Rows from block 6 of the encoder, named by matrix and row number. Rows with one number belong to one neuron. Each number is 500 + 25 x the weight over its row's rms, rounded and kept within 0 to 999. All counts start at 0. Numbers have three digits each. After the name is the row's rms in percent of the matrix's.
# fc1: MLP up (encoder.blocks.6.mlp.fc1.weight, 1152x384), inputs 128-255
# fc2: MLP down (encoder.blocks.6.mlp.fc2.weight, 384x1152, transposed), outputs 128-255
fc1.527 114:517503525523538512496496524504490518538467521499505538526485470526511480484534534514505481501513477519474513504503529536498521461528471482470520509471453514499468474504498462504505528506513500501480464508490514477507487514527494569540498514503406472489500484516498484542498497531504439471498504473483510502501487549542503536457525546530494523527482514515522469456504504508518488485482
fc2.527 110:513511473482458485502501454499516511516477516479496543489484511500504525437465497513511554524517544509528484507519478501516488514499501502500479494516497492506512531467500499520501494454448449524503521495515488541493456506518565447499477493477501514560497499491536546479504520427513559522459525507471450500521509498489515531527479477505493485465558474511493530516512460494534527498482
fc1.528 075:464492461502504471515511475472481461473500489487483499497464475500524475457475497477498428531457479488504474469461526506498531465488489476502468493490447488483510498478459492524489477491466506545472472498486506495480512453440504478498466482493477502518483492484461482519508472495473464494459489459481488475507515495461457483492485494485492528507502500493473485507478475493511521471435
fc2.528 081:480487502473490464503498542553492505507515490494508502492505532522463480508551415497487543520494502490514494510530482509483477496558539536534493517499482532480499488520485475530500523510508498554484517512520487475450464523524474502498527514515530500535509520493484503515491522491547439470573523469512525522509471495456497434493483526486535515508496514443492496517493475499501468523546
fc1.529 078:482515442503473469541502500510519466526491507473526508480523484448494524511470491495506500504504499480516500513564487450538506552487528520475551513486469483484459524514488530493502491473490494540530487518495512521509500466496530496519542512496486480521449494526522501469533486510541496508526510527546502473469512456461504506487500459521542518501491510524505539508505503506523458487532
fc2.529 116:535476523522547499506527508458521506500521502489503521500456489543478487516525518465488514497492537495479493468512509499550524503491468484478506471469472540530507500458499525494528490534528501526482468492472490500540522481497481539471500534456485492471541493479406491458502531490456515504456499508465494534489546523507468540488509533492501470507498507531474482485509532521522516488510
fc1.530 125:481482505475498503510502533540503467486476452490504472495491500574492483489498524472506507518499478508516472459436498490508453525491475481492536519495489544504507533488434499464498513526529514524503522470541509499488505481478490476520519510503532571500515490513495472504526514495504490509529476497542473491513513461498477544534501539457486457524485545520515512508509560552522548482463
fc2.530 120:460502520540488492492492472516499497506509504507451506507506516556545496516507454512552510487560549457483522496477515517513515506493458485486511516478476498529517530491521475501503509486529469474503492492481451473513481413444457582505488519471484532454531502511456462489474484506468493516536486512496502511500461470517524508455540493490493528504492518492499491474502520542510468514513
fc1.531 108:491533509517505434486494496498479520555440507546516519477480534470487492535489505505525451486497473486536495481491506539493447497506520512534467480460517484527505482533515488476492519526513500522525449491496531524473481426461462487496506531505469477483542481508494464520521488476501506469530456474543527514478468487461479518501478505518540505530508520507504475524482483504497532514511
fc2.531 116:445483495515523492494461496460493481493522478497514519523505494537476499521496514548518479512512535442493479511494510506504499536554452498463491511484510517494494493524544520496492512472513490501517496528476451536525513469473505468461515518474511479513480512480535480463469506479485494492481521445456549517476479472494501534476495463508491535508508533552485531499508490478521494525509
fc1.532 103:524481502503496510478515524458516441441565491494484483483471493503514526439516480477530519497488533450451515509504472424463495524489489499492499523531480499513544462470509497513472474518534529494479490540527483471497467516497524514466473466495487498476518481518502479506475482485502524532456469543499534530487481503523485514492440485436548467532489503504506484494501526467503509493480
fc2.532 106:524454498495478517516526474502484500469514505482521533528503500502471490533510521501484557487480499579495509477511479460501500487524528486488515506491493453503473482505528547526474495507512512508489495484510520491483511464478502497495545492536503498500514455447558479506507470472535479492470481519523490521463532528584487532515505520510480460524510511527528511513478477521473492485494
fc1.533 118:509506504498500508493504462527498514506510501496479461484544479500462476489458462488481528475530519537512470485525481479499488523512501525494494484485498453497498550479469501486454529541519457525482467513443468484478535466492472489529526476545476487483511558519524521507515483526514473502517509508485503460516492462505474527502478522493507525542470519491464484497543505467518453508506
fc2.533 113:480483527504481499533487487518450485498491488444519512472500546457523475519506459540499493482515459529496528503502530507504499497488508476467454510512506442494511520475494463531478493482514511477501492452588524528484480492471487515533471558502524452467487499479529499532472541522502516514498507507497507512485516468514475500496507498499488511528519484500514464504489525519494515532508
fc1.534 111:542515473521472525490459491554535480550529484501472478452535540534470535467526537504527468515514515495552482487475449496476506547469507531476494528514493516528520471511508541545544484525501479544512532501560539553522448491498511488453515475505530479482521507527480475502559508482519537504529518495492534523489465489519467539499512486554533512528490528499500522491519485507499532513508
fc2.534 117:496467483473503545487496499477514519514487484497501526484499517526507527490511487520503480506538485450488502507540491486464543521471483478492527506513513517539500475481470513525487494487451510446473472500529528551502510572524531491496486516464503496523491525458570498452500490526462503529456495513491500474467459505526464511503494486508466501520486477512518519490534508516471515492449
fc1.535 131:496475492480474481522519518515514525452472530485535509527493527519494500509494436480534510484496485529502506504521478463456481491465507476500516572518527461493474528481483466474473512461496502496513474480562515523458519502498476443494498498496489496486486482485591502503541484531516504487488524494502497507484490477530472515513489511504468484503492510465537505515529510478526521473496
fc2.535 125:492447509470476513506526542495491517493457541487538509541488541516460497531459479531484490499510453543505529516520495473497513483434509464504519532486522473509482496477485439513490500491516499490507486459546477479463512517482491461512509503501510478500503494486533502472524525507515491516478515507505530511471446514511491495521512508479476519499492502473506482508534504529507533453518
fc1.536 068:529524549511504522540519514539495484507540466530493509540527520526489494517493590519492540511523509501480529494513567574490534517527504544526490527522520517524490491514525556508529504528487490456525534556504499506536562504526492542517490515495507502487516520538472487513519530517503482519491525523517515540485558542505519514478514522514506517504509524548500494522523494504526499537527
fc2.536 075:508523523484538513492475511495501514460502514492466519522466520485495515491435563496499475519506479489524497482471471479498521518473497437480518448491488508487522511501485446502514514521445489491490493514472502499469504479521507516498502509501493493467523491494416520509494516487474592527408469480520484518494480505515502567470494509504507535535471481506496537492538472508494516484449
fc1.537 066:520510493499498503523509511500532489518516497558518484503538494485522448512579513525498508513536502496498488492482554565503536493539476564492544500511533507501456500548560523491535528472514485492518522538481498508537532514507472495527483536521474492479505505554507495528514516501469400444512544488472539490486535509540543511476519490505516465479515507527527491501451517508508495510513
fc2.537 074:511523539523514508493480479471493506453516519473492489527435501502492510500400584502511509506507500498504491496513499492531550516491508439518495488511488533516514492466491461515492472508473504519518478518469482495489504504478533529493492478518504492480511478512484529459514527478525645532412470502504483562490506517509492534519519489472503558519468505497503501492544500489510502512467
fc1.538 125:524499511494529486482533537491460492509508478501490484491522463521550522515510513511469541484483469510510490509503504490464511478453465486516502496484468486523521508509535488521492485514476538506452485500469501465529496483517466486477503521518525541463496500500516527523509507540513476538493482471493524491526468480508489521486551493488514465545483517495493544480504481559476504522503
fc2.538 103:458514522528506471506518513485467448442476471496538492470528512509538520475507534497497500495466472499537494506475500504513564517462526549448524545474516559461498466515525488514489481494478495493504488511475517499498521547508478528518475489497506445496498514493489512495511501484540460451534514500486488500468529482487488475503489517483500523502539520525488481506511537511509539495494
fc1.539 086:533514517499471462476452533500524492531458523496505502466506512512492572506458478472504528457497544508548504477484505441465458495496556501504473511510495512520508525547490555494477503522503516523510495534491458514536469497519479440516494442459473522471463463498510530484508473490530533519555474449526499497513497469501498498497522452496482487529522478516489492479506504520540473510466
fc2.539 114:489510527511499494559558480502509484477511477472495515497504516500523483487557514512510492503531530464509538488516489489491505507477494506501496467504514497460460479496473538522505532487471481540477497521502512484491482470453520543511505506526458510513501525501451496471509516502453474516471501484484472506501540472487487521493475455505515477542480536481488495478509484487472501493534
fc1.540 069:486464506479501532511512483479521484480531500558517504507490485500516500476491454455507512500496526490514549533513539493506499465535502520550519467507499516515530481521512513481487545494492462502507484534483512485514539501509540515494481517498502495523548528477528480519513533485441477549432541479438499526508462592494459462504483478506517471511460506527503510515492540470471494496513
fc2.540 074:512526518484529510532456468531522513527474485474500496473507518527465451487519518487496485480497502484511500471499505498526494505517501431468510517527507533475501537502460462501510514534483517549498503485507478462522475494486480494445511472510494479497494451495349527453481515488534497476461491482485505518520567514463507522510492510475516492509487476516517507517478511501516467527455
fc1.541 071:512485565490474478532509497528457484494581500496472515491505515527496500502492545581494577499531502456461514489480553518467509547521485501524521531543487503531512518470513545486563475432490519475496545482521500506549547547519486526508500479484509503493503525524438486512498544525501473560473528493483520492475550522523506446504519497514496536535490498484495481476504515469529489548521
fc2.541 083:519524529511501514483467506485496506512510487480487500511480507538508513494428556500518493478486502477498482489528505479513514500487507553486498517491497518494505474490494444517508468522493498526499496517475493495504498503492501534497510506499510505494499503490336515472503516500476589538440498508501501536485488503491525513500515484488501525511504510500490523480502480502509491473476
fc1.542 095:513538534442502537483482459498517459470474488519511527506487534498484555507449480503503550484515539553492446477479480459482468543492509469511489488500510505506475474494520505536532450489496493543524511443541513464499507537513533513430501482513484546526526474480529523472480511473470542507456487510535476534511522504487533468529485466517478487486506497503472531470465475522507486489458
fc2.542 098:482515519482513526512542499515491466508500487480542542501507475501478521478506496502503524486501424493513520509467492475472543497437552524515490504471514492500496452518494498464464576475536516487496492546514509462525532447480480512516498479482495476509498508493509510543508497527497506466513448520494515443470489519544514535544486470482492509484514522503513496519492489506515525469518
fc1.543 096:518491492497502558516529525515550508477487478550470471553552458521508528470541501480486470518484506534503526480482523494482499487529532481516536492515514515440483442507493524490433476517515520512437488518500553518557530474486491467451514545431471483510492555496524467497460523484513508523478499528464552508474506525485492489500511543521452502459503503494491464527492480461499532472520
fc2.543 104:521508497504510464510539555529479503494549506498502496490453487516508493461504515509504527460438496488549456522530483533488470467488498516476538447522460524479493537509468521499520475525482504521501519519500505492490477535534484504503502467552508557456506505488458485518503514519510492546522488482500538490525515441494510504522476505529506515516522505481525532453528494511519492574480
fc1.544 102:555489457517522489479438499529513503498480525502497471513505485470477531456531562491532470542477499497504489517457433498498480456510505561531450524496516502491482477468478520513480479487531479501481479517468472511517516500477476492515539487497529515512495521498478481465525452491503519506490504514479532511506516499491506496500505503508507504457495472516506460507541468506540461459502
fc2.544 105:537488476503510480495516503514473498510488536476487493476535480484522519533489474528520478529518513505479536536515537543487507481516462511465492487495487500507477517521513508441517515522534502521476502496480505478471489491491497505471469519526500535495525503491607484533453522488477437485579498490502494467507495535499477506528487496469514473508476511520510481549533509489482458486512
fc1.545 112:504508473480545486455484513480522537497472511493466519516435496467481499547502503478510486570500481484519466521523519495465505484506495476503502491509503535496446509519496531516538518487531501542554466493498515542553515471503543479472467493505462479494482482535514517518485509489494495547532488463542508499485461515509445554519508463521452505494462493481489536494480512499466538492491
fc2.545 089:481488487499507457490479517520466482437495510502502528486470482536538514452502481484511501472526473495493490491523455489469513512522496528503460503493489550517495555512495499495513472523519514499501505532520453483456499457464480540533498499507520515487530514463389489518478484549486509478526527528493532510538517485518550473523488455480510486506467473491520471493518518524515514477517
fc1.546 113:477503528487500534481500455500521529541428525459485552485531517458525486464522499509480472503519509517502478474517497495470510517510463457518529495479479525494521511525493517535484514497525505483486484467498568515496495439473513530478485541495416505535483521506514481520495492476477483536479448531503528476485482484539515476446520507515498521473507492484528513462466491506499467476538
fc2.546 086:527494530510517492521484484521494497492521475503458483503568495538511496520497486489470437487526547514534469490526506511513462535531508509460484508514506547496507489547527555475494528480487456529502462471517519505513484520481526532482514474537542467510525528511481516520477479537515473519497520485485512515514480479495464487506515505481488504469471511502515545524565508516502488539489
fc1.547 099:494514456511485485498479497513542508482459516475553567502463495410508467484526426486524506475468488472504502485483475426519549490446537511474479486478499484519534538498502508503482474488531478455526490517464510492441514515464507477555446497542469479452493503483503470510500507525513448470515521478503526495513477501473469506454512474456509504455508524470517534496538509462484497486502
fc2.547 118:507525484496479531524494508522488471465507533510438468513491517506528531507465526507477495497488467495496531499482528466487481457497482452498521484544493518488504499516516435482532511480493481490441507522448449469530490501464512483536531484514527531470510522492494537535501478524519550491504459524505544489506497447462511520512503491507495515526482497524529510491506519487458520497488
fc1.548 073:485524527484500526523533534557538500564488513536510502486560527493488499540567535500516510514530532493489529504514530521496483526520520511523516495510499524516498520509518521477534534518530509486521533509525513517554526531536529522529506524509517532510507523497459516507506477549503494522558536528513504526507510505504541532505505518524538487501512522521522479529502511516524518508528
fc2.548 072:496519527510529490494448482480506533481510528499501495518480491505523502485453545509509495504497491490511505480502490492538560494507498491487478490494497498471503483485469501521520507504460496482512512504489506505465503501497496502500503518500492482497508483533298527498480540480508553523462483509499504531511522537510538528495510491514501525525482486533518508483520501510510508507492
fc1.549 126:542509480504474508494459493518501521524502462498468513480526548443499464463517506504494454538498515514488481469473449470471443524443486497463507512553485487538503513515498485535535503539510506515539497496478544486471460508474525495454517471506440487538508465525517488473504498513518483486465481500494476495519497499466514544480458522484545453508504483534507483479518488504484496501513
fc2.549 110:507471465455507475540567501485487494489486501518502468510447433507534516553497484538511465468491486469459499464466503469484523511551473510518487518501529528433508468502507514465554478466533538493530569516508502543526482504554500500495502455514553513496481486491530494504474468470546490507497488513508484487480466520511473492532548493482463509543530471486529519487523508529451506510516
fc1.550 142:468501487517529499470499528544501515527457502469515538475522494507527482465511507539474524432456480511468495519485510494517533484505466523491508513461466483531559517525513489485535496530508528471468483523496458506461490536503497495482491503489485512541495533471502546550489496512480486470487485531487448482501490505512539497539497537501552468475494516511489449491523478470490465475485
fc2.550 116:488457523470498483439506468498567521504495542507520477514470533503502511497459466472456485547547474501515483533493508497457490525543472548519519507518518525553508542469472529530544492504484535448519481509481493508537500531514459514455487496466469526481488527503487530522529483498446489525494496508497472498491472517507516478507520483544466534481536513503477450509520528495525507511491
fc1.551 116:523529483541499502489521495530485510530527516500489475500524498525505519476475490474492535456521478524496503544501473493501558446502471476499509501482474477572452484517471468506515547502488489499479495497475474494500480515492489495505533481498468505504515485550482482498476524518447474494494508504454507520528510525509504468454520524513522510504498540504492509454511517499508499521475
fc2.551 118:555499490493502489517473483512508480528464470529512464490486490509515499511529500544474570487488476476499475534523514509516518517517537476498476484481503466508524492523501538507513488464479486493484565501487476518506487460498535431499510476471487508483444484481499493523483499459497515471501509485494480532499510488415516492524501485508471497525502491562451522559480488452495524478497
fc1.552 110:506527559545485502504472528485477481552468514498544470510522510482538455518466498500485501500524528526504533503476519521463500506492498484461515485496461459495497519483494442485483545482499512461537510504475537464499531500545500534504489528509445517449483468492529474495513467504509478495500489502532492469488517491484535527464506493524554517476503481497475499474502534519483488520469
fc2.552 116:515472486505502513474517483530520501534512498498461501472503505477551514499491493543481499523523488496487513521515516493527508507499473541497472476546488489502455513537508545508550535537512490520519498497531490530438485480492476499515461466525505456489466434477527512434465476524536469523538510517490491526509512458476470466494518429510536518498498520529510535509490510497504509511538
fc1.553 094:487487523531512538512490517542535518536488506508529489497519495498477495513513506512533527487521511505504461550497507529499502522493489539489539523503491532499493544514520535512510526496525515480518509537488481508494542508528520470544492501526515509478458500490518500539501466562506542487575538499491510505498498464510500498507532506485548494492486534483487489524488496508514479542497
fc2.553 093:483496470486516522468518473534500453497507498516471502521483462493517534493504460536492484511483496479502498486494475527498539514505510452487525516498501548537518527498501491471489446471548512452534459461536522517535494546530471525542501474496496489479494479500527516460506519498528458480520514535461470473526479525483506546502481465470471465504486477480497508504513529545478483479472
fc1.554 097:544504500491522515471492506500503522494496494493523522505519557485493490508494471479504521477555512497473496508498510449522493488484470521477490480535529444533468474490467479491538510474506506566508458498544510449467511489500539485505500492521488498496465504495510491528481507473534520513491435480523490555481537506466483499486468493507500481497541512506472450470492547468515518495492
fc2.554 100:503486488475482500527432537555508490542513481495512523492514515507496518480512543507483505482487464494501540506487486510482515494483493459491515531512481507529523509526528522515484460504464504467487535461491509554522497526508425487492524532431516492530527517450530510482529480485499565499454504525511525509495496500501539511488501517501493528502506500537513504485488474525509526492507
fc1.555 096:537538458531546514437511492539552581478461529495462507501505534489476527468487500504483516500490505557508470517532454488442491526537506544485532519534517474515483521496471514484538460551506481485483507502499469504503532521542529472476507515514464533504478476462526522507469514530487514489485471520494493464509507503480452508465497534536517514487515452453491478516524481476487487475511
fc2.555 097:437469504491487529510458484566498457468531537533511466486545468575519453495478493458476504525555508487517489513554514548471513495503519505515498503500510544518465500518512507467504535515529512454472463500486494494573529499458474501507504518467509502480489537496433495510508503499471454508529549475507554498481499468496525462477516534525480511514511519475523511483478491499494505490475
fc1.556 092:521508494507508531495487548539505502502496524493524457508461499521511467530504539511498503487496556524481505520490540492447515494512526499530489483530455494524465517551538554500496505458502514469522493461500470485511550478515476538537520542488473532461511469492521493522526456484494475500516519514472488496501531529498502531486505505530499501497492539530517546481546522501504462514496
fc2.556 099:488490470499510539515516470495504498509448514485478497505476467443532484506522428509524506489500456443461520481532523532490499501491510500482475501499489502455515492496493474519551477508487498536499540537501487514490524466536551489518490511482488436558486478546554516502493494525516483532531521569511493498503513519502489565489496481481533507471515527489474477505488505507507485476507
fc1.557 085:512490511521506471510528497484489521466473474504529521462513460517475531514451481473531495448493511510537524504502521491512490519533514491531514530536473503478541512490498522493494516519491487476490514499478517494447518491510539486462483499509481484523511481499430485488508467493514481528507555496510508526517559531483465478506505513444557493514491474509483494533488488514464449529486
fc2.557 093:505479459494473482505460523504472461457540492481496504508523495513474473481555492501498476530506535457485535513500499545525485500504467498483514487512505520487485501538512522505520562502492529501495477538460503523519500505534485555485513459512520469495518495486403517501516516505483424468539466484524516516502477512503531493494472481488500513465510492507536504447500493500535499535560
fc1.558 083:518517488508479523526489497520507470486503517530525518509478495492518524477508491502494518524475519526497525507523511503508497515538502525544495431489533512538508482524516532521519528496502502507513526511506506484507522502496500485513514529507540504474519514502530501505506506486476484496500566490480534508510467528513503501484481514491517521496456508536536522523455541472456507533524
fc2.558 083:540539514536547497518468464495477551501552552510515511499498503506460484496506518483478484525469460451501542503530488519489505485522463494485498503539522543505557524491467501511501523524481487496520451485471479492522469465539472551420495495510508507495524502496424529480495517486511526497512487482500487466548489515503521523517487487484474468467519491487514489534441512467471515529486
fc1.559 075:512475500515501503496476522521452443483479540528500545490488480489461521471499501467495463498477485563457527478470464509515502439560533475485472453513497505519529504494532504513493517521527516534497445491459480502474471507452493506493503482478547480503537518488499509495471470468511520526527522471514509514499537550499480473489503506483469484487485467509506496508479467490464464475486
fc2.559 068:554479477507527477507472494507556503505540489471458496480530488564504471497501498479499541511540522501507502511516516531548447518508500521528487459499475504496465471489462502529552512482453508485513515499512506482550512473524513510479491509524488483489470484498451499501478500490489424473483511493518462502497521498487527482476485516521526488501523540531488507511474462493531463528516
fc1.560 097:447484494502527512492499476463484502520500511476459503483480466508531501510467446528487494474508463500509499485478488501502529501530495473494542522467467467515546491458472472496513472475467519513520431500464494516468509513493500507506501476500434513489494521503491502504509440508474514501499494506460502482523504512503496537477488450519548483464502491503509478529478500451501490514484
fc2.560 108:513490470507489530499476494537478450548511542490502513516508505468462501483522508547492517503484501493481475516496500534491465499491490517495519501557504515515459492529495482508493491471539535551473481519515456536511498545513498496526520507546477501514511523452532502508495555499487471534541535469512501499485461501469491495464498517458526488560471480503508496557502492499511523473500
fc1.561 106:495546505510502499507527470500465466488514496492453498522532485487513505579488467500517576502503547478517496489474520502489486477505524482558490500483505507541468507499506507519524533496487480492521489552527496439521511465491516538507504483533495485467495488517446546535490493490495504457553466509502493491529492474493531476504460495515518513561501504498478485506466516494456510540513
fc2.561 100:481511494495512482479440528512495506484492523481495541517507480528463485486544484480472510532523469493505501477438493511526532513527483526532471506489500511471494499488498499508529490508502534473485505525500494493489494491497487543520519489519477492491509519516351488481505492472482463477491520508490494545515493537511508458499532444451489519490498525499495517499496504495500495493517
fc1.562 083:529535520487453497514514532484484507523520523420500514551492508529514470506494550525502531484542523493501500498465577518496559528487484491514482521517477540553503511485518509494546491450478500504533526496459505474524507507505489525504479468511520507425485500499496483521492473521502500549498515540465468524503508501486496497499526511514512523563487536515502525461546504508517445517500
fc2.562 082:463483540528512539558482433501497529509474484524499471519472472452533478555549464507488498477482537421486511429497519509458495513506504456514493487479547507469521517516493477516520512515495474552496487505507495508468514469498506505515494553467503465565503518514560503519514508537524525549523495530513487502470495518521520504502508474469491493488503524516494509478493512520500488488514
fc1.563 208:510524481505501540498514499487463534495547486499450533463520528487515489485494466530450511472514496486484459507508501483512520526512487490504497473471504486518530484488489467475508498501497477498539544509496518497474504515531494529532488501546474532525500516546511535469510564519508507502487501520559510476499493518516478523533461477514487480484529480527524471509490505505474480511508
fc2.563 201:479514473515513520498504500492493538481531484506502500497519530473503514533489470531417504499526501528472482517470512478524521496463490483514511486474539490541532473526535465478484471503543435498531520465502498496507486507523497501544492490527472497516509517543473528487496538486533510500477496522551514462496497500555488533513481508513481503482504455499534475507478497517499525501491
fc1.564 121:555476479458527513511474504487505519470500430516504502492466489473473499498466481493472531511523493506469513509519463496498485473493549447472499508488468479457512480498499528510459449473537496490515495519503551516531483465475526501462488456505487459548501472462517501461489511534500534535521491515503480511501513539485462475484485517489496504465496448500516498494459471529479515534521
fc2.564 109:526493517497506500522525486515472451555496504467492504455511488484539504530488471560487473483515479487515527491485504503462525508527474511453532529512494519512516489528553448513517510479543462465473510470522483534506473493482483471521505522485508502473506474532526456524494453537465465497536508507523490435502503511516529515486502518494514467521491504504494494493485480484491476500486
fc1.565 087:554516531498461537511514540527510483520560488419499509505546523508492473493525559528510543534515514475482512501513555516519520511483480524505484527529491529518497508479470518475556503495483513505550550506505502499573513554511469485518488462528505513481490487497470475509512507512502527555510516562483471533480549529482505493510493491534538528540503519523511492475508491521536463529547
fc2.565 082:472478518521516523546491465491488508526481500565519478521477467478502484532494453517487499498493487461499530476512503502462470511533541473501502484504539499482524517525479501518462516528493503520485456479488500514468526488537530500508486564448497476538544528525554498532499498526486494539473513526510512467498478500530502487501504495503464498499504499490481518505495511499506526503520
fc1.566 095:523513525475517525517489474526471513506523505514471478473532460526477515508495507526485525487506542499489517505537475485529489501469490498476512529467477514497512519474520505441461512509524511519463467492520517442513502502476494465487483468498513502493486536513544479492500471513483506486559512500514447507472508527506475527498505482504504471492454530481438461480473492492500474532489
fc2.566 088:517459482521499452536555483473503487515504470470527519499486491545497481490502505515470514515438491501545483499495479509485483457522535503473516568523492525514519499528536512498474461498518480492509501485530469539481495522530512525481507515526499496538496498490577470543517502505500459464513493511500470472515486520531483501484490515498524477522512477476494512471523564517514483503469
fc1.567 079:525485495490471506500498475502524489440501518526498496517450457476496541415517468486468506458451466516476510482488456452460467469530488515485460466468455524486506495500481479524451501509504502520459499505473476528453502526474481468489509495480516496448521483485487480476462520499511474515504515523483497536476495511545521511474515499519475512471516476465491502474512511520515499506489
fc2.567 074:527522539480508477508458499488507492485518513481483493470497514473507497520506533521525493485498508507499499500494513534533490514497462500498482468503492519547451501466543480505548503500543497530495474484448489516517459496519476481532511506525467497468526493538332503511515500516530577512470485474490523531492539464464509493510474503472495484518477524513494451555499473476507505491519
fc1.568 067:514508505514501468510460520526499500498485517528544566485533497493483499500491581513463494482534500474468520477493526527522523453544495534554518510489512462542448518525502522460497527470535534465495550465500497515474513508525481499521484572508517486520497528512434487490507566482532512542464531485503545523483533496504484517512510523473493498511499527493492473549482493503517479500542
fc2.568 077:499483440505514458530497494536504474487518484487505516486509474531508477476548459520532518521525512484526518494515492526509498510555549535530477521493496521467472505516494493513505535487556510488484498488520506509505495494488523517503519506505483501487491507488438480511505498496492422489574503494457488482522488485470497462504480499533525489488509526506479514485498489498513484517539
fc1.569 091:476531564451478475489497501500514496583571491537468526510526528564482474529504509522495532502534495476505510494515541532511494493505478546559503482498510513515488491483509515468549515484500494491502517530507527483512533542495501503527515499513495480508489488534499534530534540486504541509493532522498498482493455505516518478518451527496540518506483482493514464495500472478514537493480
fc2.569 093:496491516531486500514496509516487502551496531500482520502505502495503502491488544480527505499474498479487503486505492498512516496512477570508523494489498497519497482477497448532524516508507494498506490515549508512509498511513519531492505520513522520490473470496349492500511503501511506521497535501518509534514483526499512490517520484487505537489483518496503506493499481516523505498483
fc1.570 116:541498545475540509479515481490491530524517494504496497491463511466516494498544462562488488482558508467483493491544522518495529502511505503534506517491502467433513457493528490499467469500486523515493491520560536508498510506520528524499480503492479499510485505465497470541508513528477478510513509465497446531475523558510467528497529473532484510504510506511493476497514497491534524564498
fc2.570 104:496480510524476466538464513467509496502523515506509489483563498569513529480547511515494431489482507581514501488509435510497488502530531542504531486493538500505478493551543512531496475517501487506502523492490489536487491524535464472512497515522483476506546510501476481477475497466527455516554518500506513500502501458524513499510502503484471523537516508508496525483468516526487469517456
fc1.571 079:534510502507512488476499515493495506511429512480541494469434505502525493497479509509507521509490451466473488495520486527484526463489522474488513483474501503455515500518497480500478498459487504527515516487514560492478486523479475508458471506476432465506494469458478491473503493451481481470476495550559470512480544480504466497529453489492517482481499509502529486482487493446517484494503
fc2.571 093:552511472540497535490466507552508447472515543487479476497567483497469522522511473496494520410505544520479470511492531499541467525479538511498490505491499492524535499532456516484495477501469480497480508523487528476522491498504529497498523529499495489515471545499570518517513447522532497478474475501510498467521501516495484543494510512509525519528481488539471487512535510499465483491536
fc1.572 063:472477470476473476513453481523494531506483519523532487505517511496518510545524411535521528526540507533507498465511514481454505469511492487533508499458510488511518532474516473490556513453493505538491526487501509485481548513489462543531511491526487501509486476499545507500485477515526549512483521499478534435474496496554526492478456483513531512454481496462543520487507527505486516490502
fc2.572 088:525490519514493495523507491519482521525525515470498499504512542528493498502515511493511529514482490465487522510528505491487517490525524564474497528506516533528535488505487417487488500527544475543498498502485514504528486499524498521501505495511503496540516512492390503509492503501488495523552521506523496501503438496498464466506499517453490520489504504444478517502494486488495486504495
fc1.573 107:515497487482515468477473519521479536496459509470531541458486509485514503474559498509547492444494462478486505521482514505478504486445513492456549502503474490491518523512491499531479524445538487598515512497512494517470483459461483523469511455500485495509506488530508499517458494490542489524495458504488500492513509527491514504492489475460504486499496460493531502481497466465520468473505
fc2.573 087:490486511495499507521484449484482468466533519531524467524524484470492476523476487504512474492508508468518516499505547552502465492532535510486528440544524505527493490505521488521503496504480496486508489513491513488465501484481513477489498513462480471542517552501502500522495515488495555539515492517526550488486437511504485519480490482505499560564502537501476473545488497479523538512468
fc1.574 105:499494498460481497448506530483505550440509496494494523512510502526469515486507452494532550460536549513474443494492474475460474538491475491469473489460542495512490545508463496512488487494539510509496497439530463540549512529495499467469495517473481485513479531464502512492507515503457485482493504512499481472512490462494475501523493533471496482536528522524495540520477518513532455484444
fc2.574 078:480525495513468492501447483516474476498511523471500472510495495497530495515444531502527528539509484490500518519489528543539504447485535531527501461526506532520514492511529435487583523500527504485508505541501489501484509500477452528531506537543465482437506483524415534495524475494539510453520518485521529507535566539515544508504530501501500490518501504478524477482516512482519508526525
fc1.575 080:519489533519501490497445451470477529491484484502477540483485501488477506468484506506498498526458498480462524517476474476504542473549491487554470481471496517537473521497489511529469525453521520478511453468492542443479485517513499514492509477476468506549525487513476500457480513450484494545494485485481513496489551545530469524497497466462498489528488476508490506483474495505487478465453
fc2.575 083:498556448521473437497454494505522521494508468481470519472512500505521499506537474480493511503539533498525492477543463499539529501517520495519507489517514512470463486525515508535522488475544473514486533519500468536521473451526521515532483527507477492473502506486453500518512483522497436473507517510491501474530513477465511469505504471502505459512492495495520508490505485539532482533539
fc1.576 073:476495496519521481550521461481475496509469494467502511526507520494480513469489535513513496454495497440493473479575521475497508488471459428485507501493475542488499483502517532542527489504448460498512516512489491513469518502503500481490501510504486480499507517467458503510524489506498482517464538488483492550480535446465510476527511471528514517539483529489493530507503480514520474506520
fc2.576 100:534492539505506536501537483476523532487500536471470548471506475520521486503512525498505516516505517501529501492500488508520521481517482485494501497467550473524464503475501544501520551533449513529507503521526487508503512475495513536507497519481476539486528519465522481462474489489491498495469515503537490537511492481529480565470517482501499499511519513485484475478488477514489498480511
fc1.577 123:482485491458487476526511506506500524463480518490529518512497532522494488506497458483526518488501453546491518495502481488471490482469507473516520572512535460507468531461485489477476517474487496472518477487549526507457526519494461425496501486501488488500497488484605504508536497507511525483481533491508501480481494486533457492522490507517470478512489504447537504499525514500529525484500
fc2.577 105:491436485448487534485539551496466507502456536498552528524467542522461509525455475516476505512505476535475533517508487489516522460441481495493524520476551473521501486498499448532494509494523511495525496467535463488485498531480493492516491482504542491523517515503546515474526544500478494515487501523535524519461480514527523459503511491478463520499498506500488509515522501508507531465545
fc1.578 138:471460575523489484519482496518502528494514547524492560498493533515489515452495506545480543475531468502509517478501487521480471517506534445483507508556503508505523534522479490523536527498496512433517565492479466500510476490524499494439500504495488476526523511491507491525507516498489506476455522462426513475497530462471561507480431497508525477474504510494493448512525491510505521517500
fc2.578 151:488486556473487465513554466516477425476469472515539519478487496460506476501457507510516540457480468467541495474483518530509489520482527559477513480499517537510510540527503505489552496514518524533511512437511495525473513555512491496519441507517539480468530492495476453473514499490492495527542494469469505527464509463495483488524515459460500524535532523457512524513493486542532486482520
fc1.579 096:527516443517503558465560510495546536494486483516504496489525523516487538441538523484477484549500501525483516517533482507467486526528503549512554547516512528478474503493485487496520494583493496486479511538507484507494531563528546505483500505525490502538490506454537542507456488540509518467514527486544552484539533523512470525476521491533522486490542480498516485467508501479491532465514
fc2.579 079:419514525512523516535437473526537523531517559512498480503514481510542476519457506512500526503530542476511468524531512512516529473492498529500481513500508503542481529516516501498531519478498485447503479515507496477507491478452490547501480529486473526495518504546416491508530530482449489505449519500466496514464512493511515463508510493491487536517495538499539480489492506482518505490510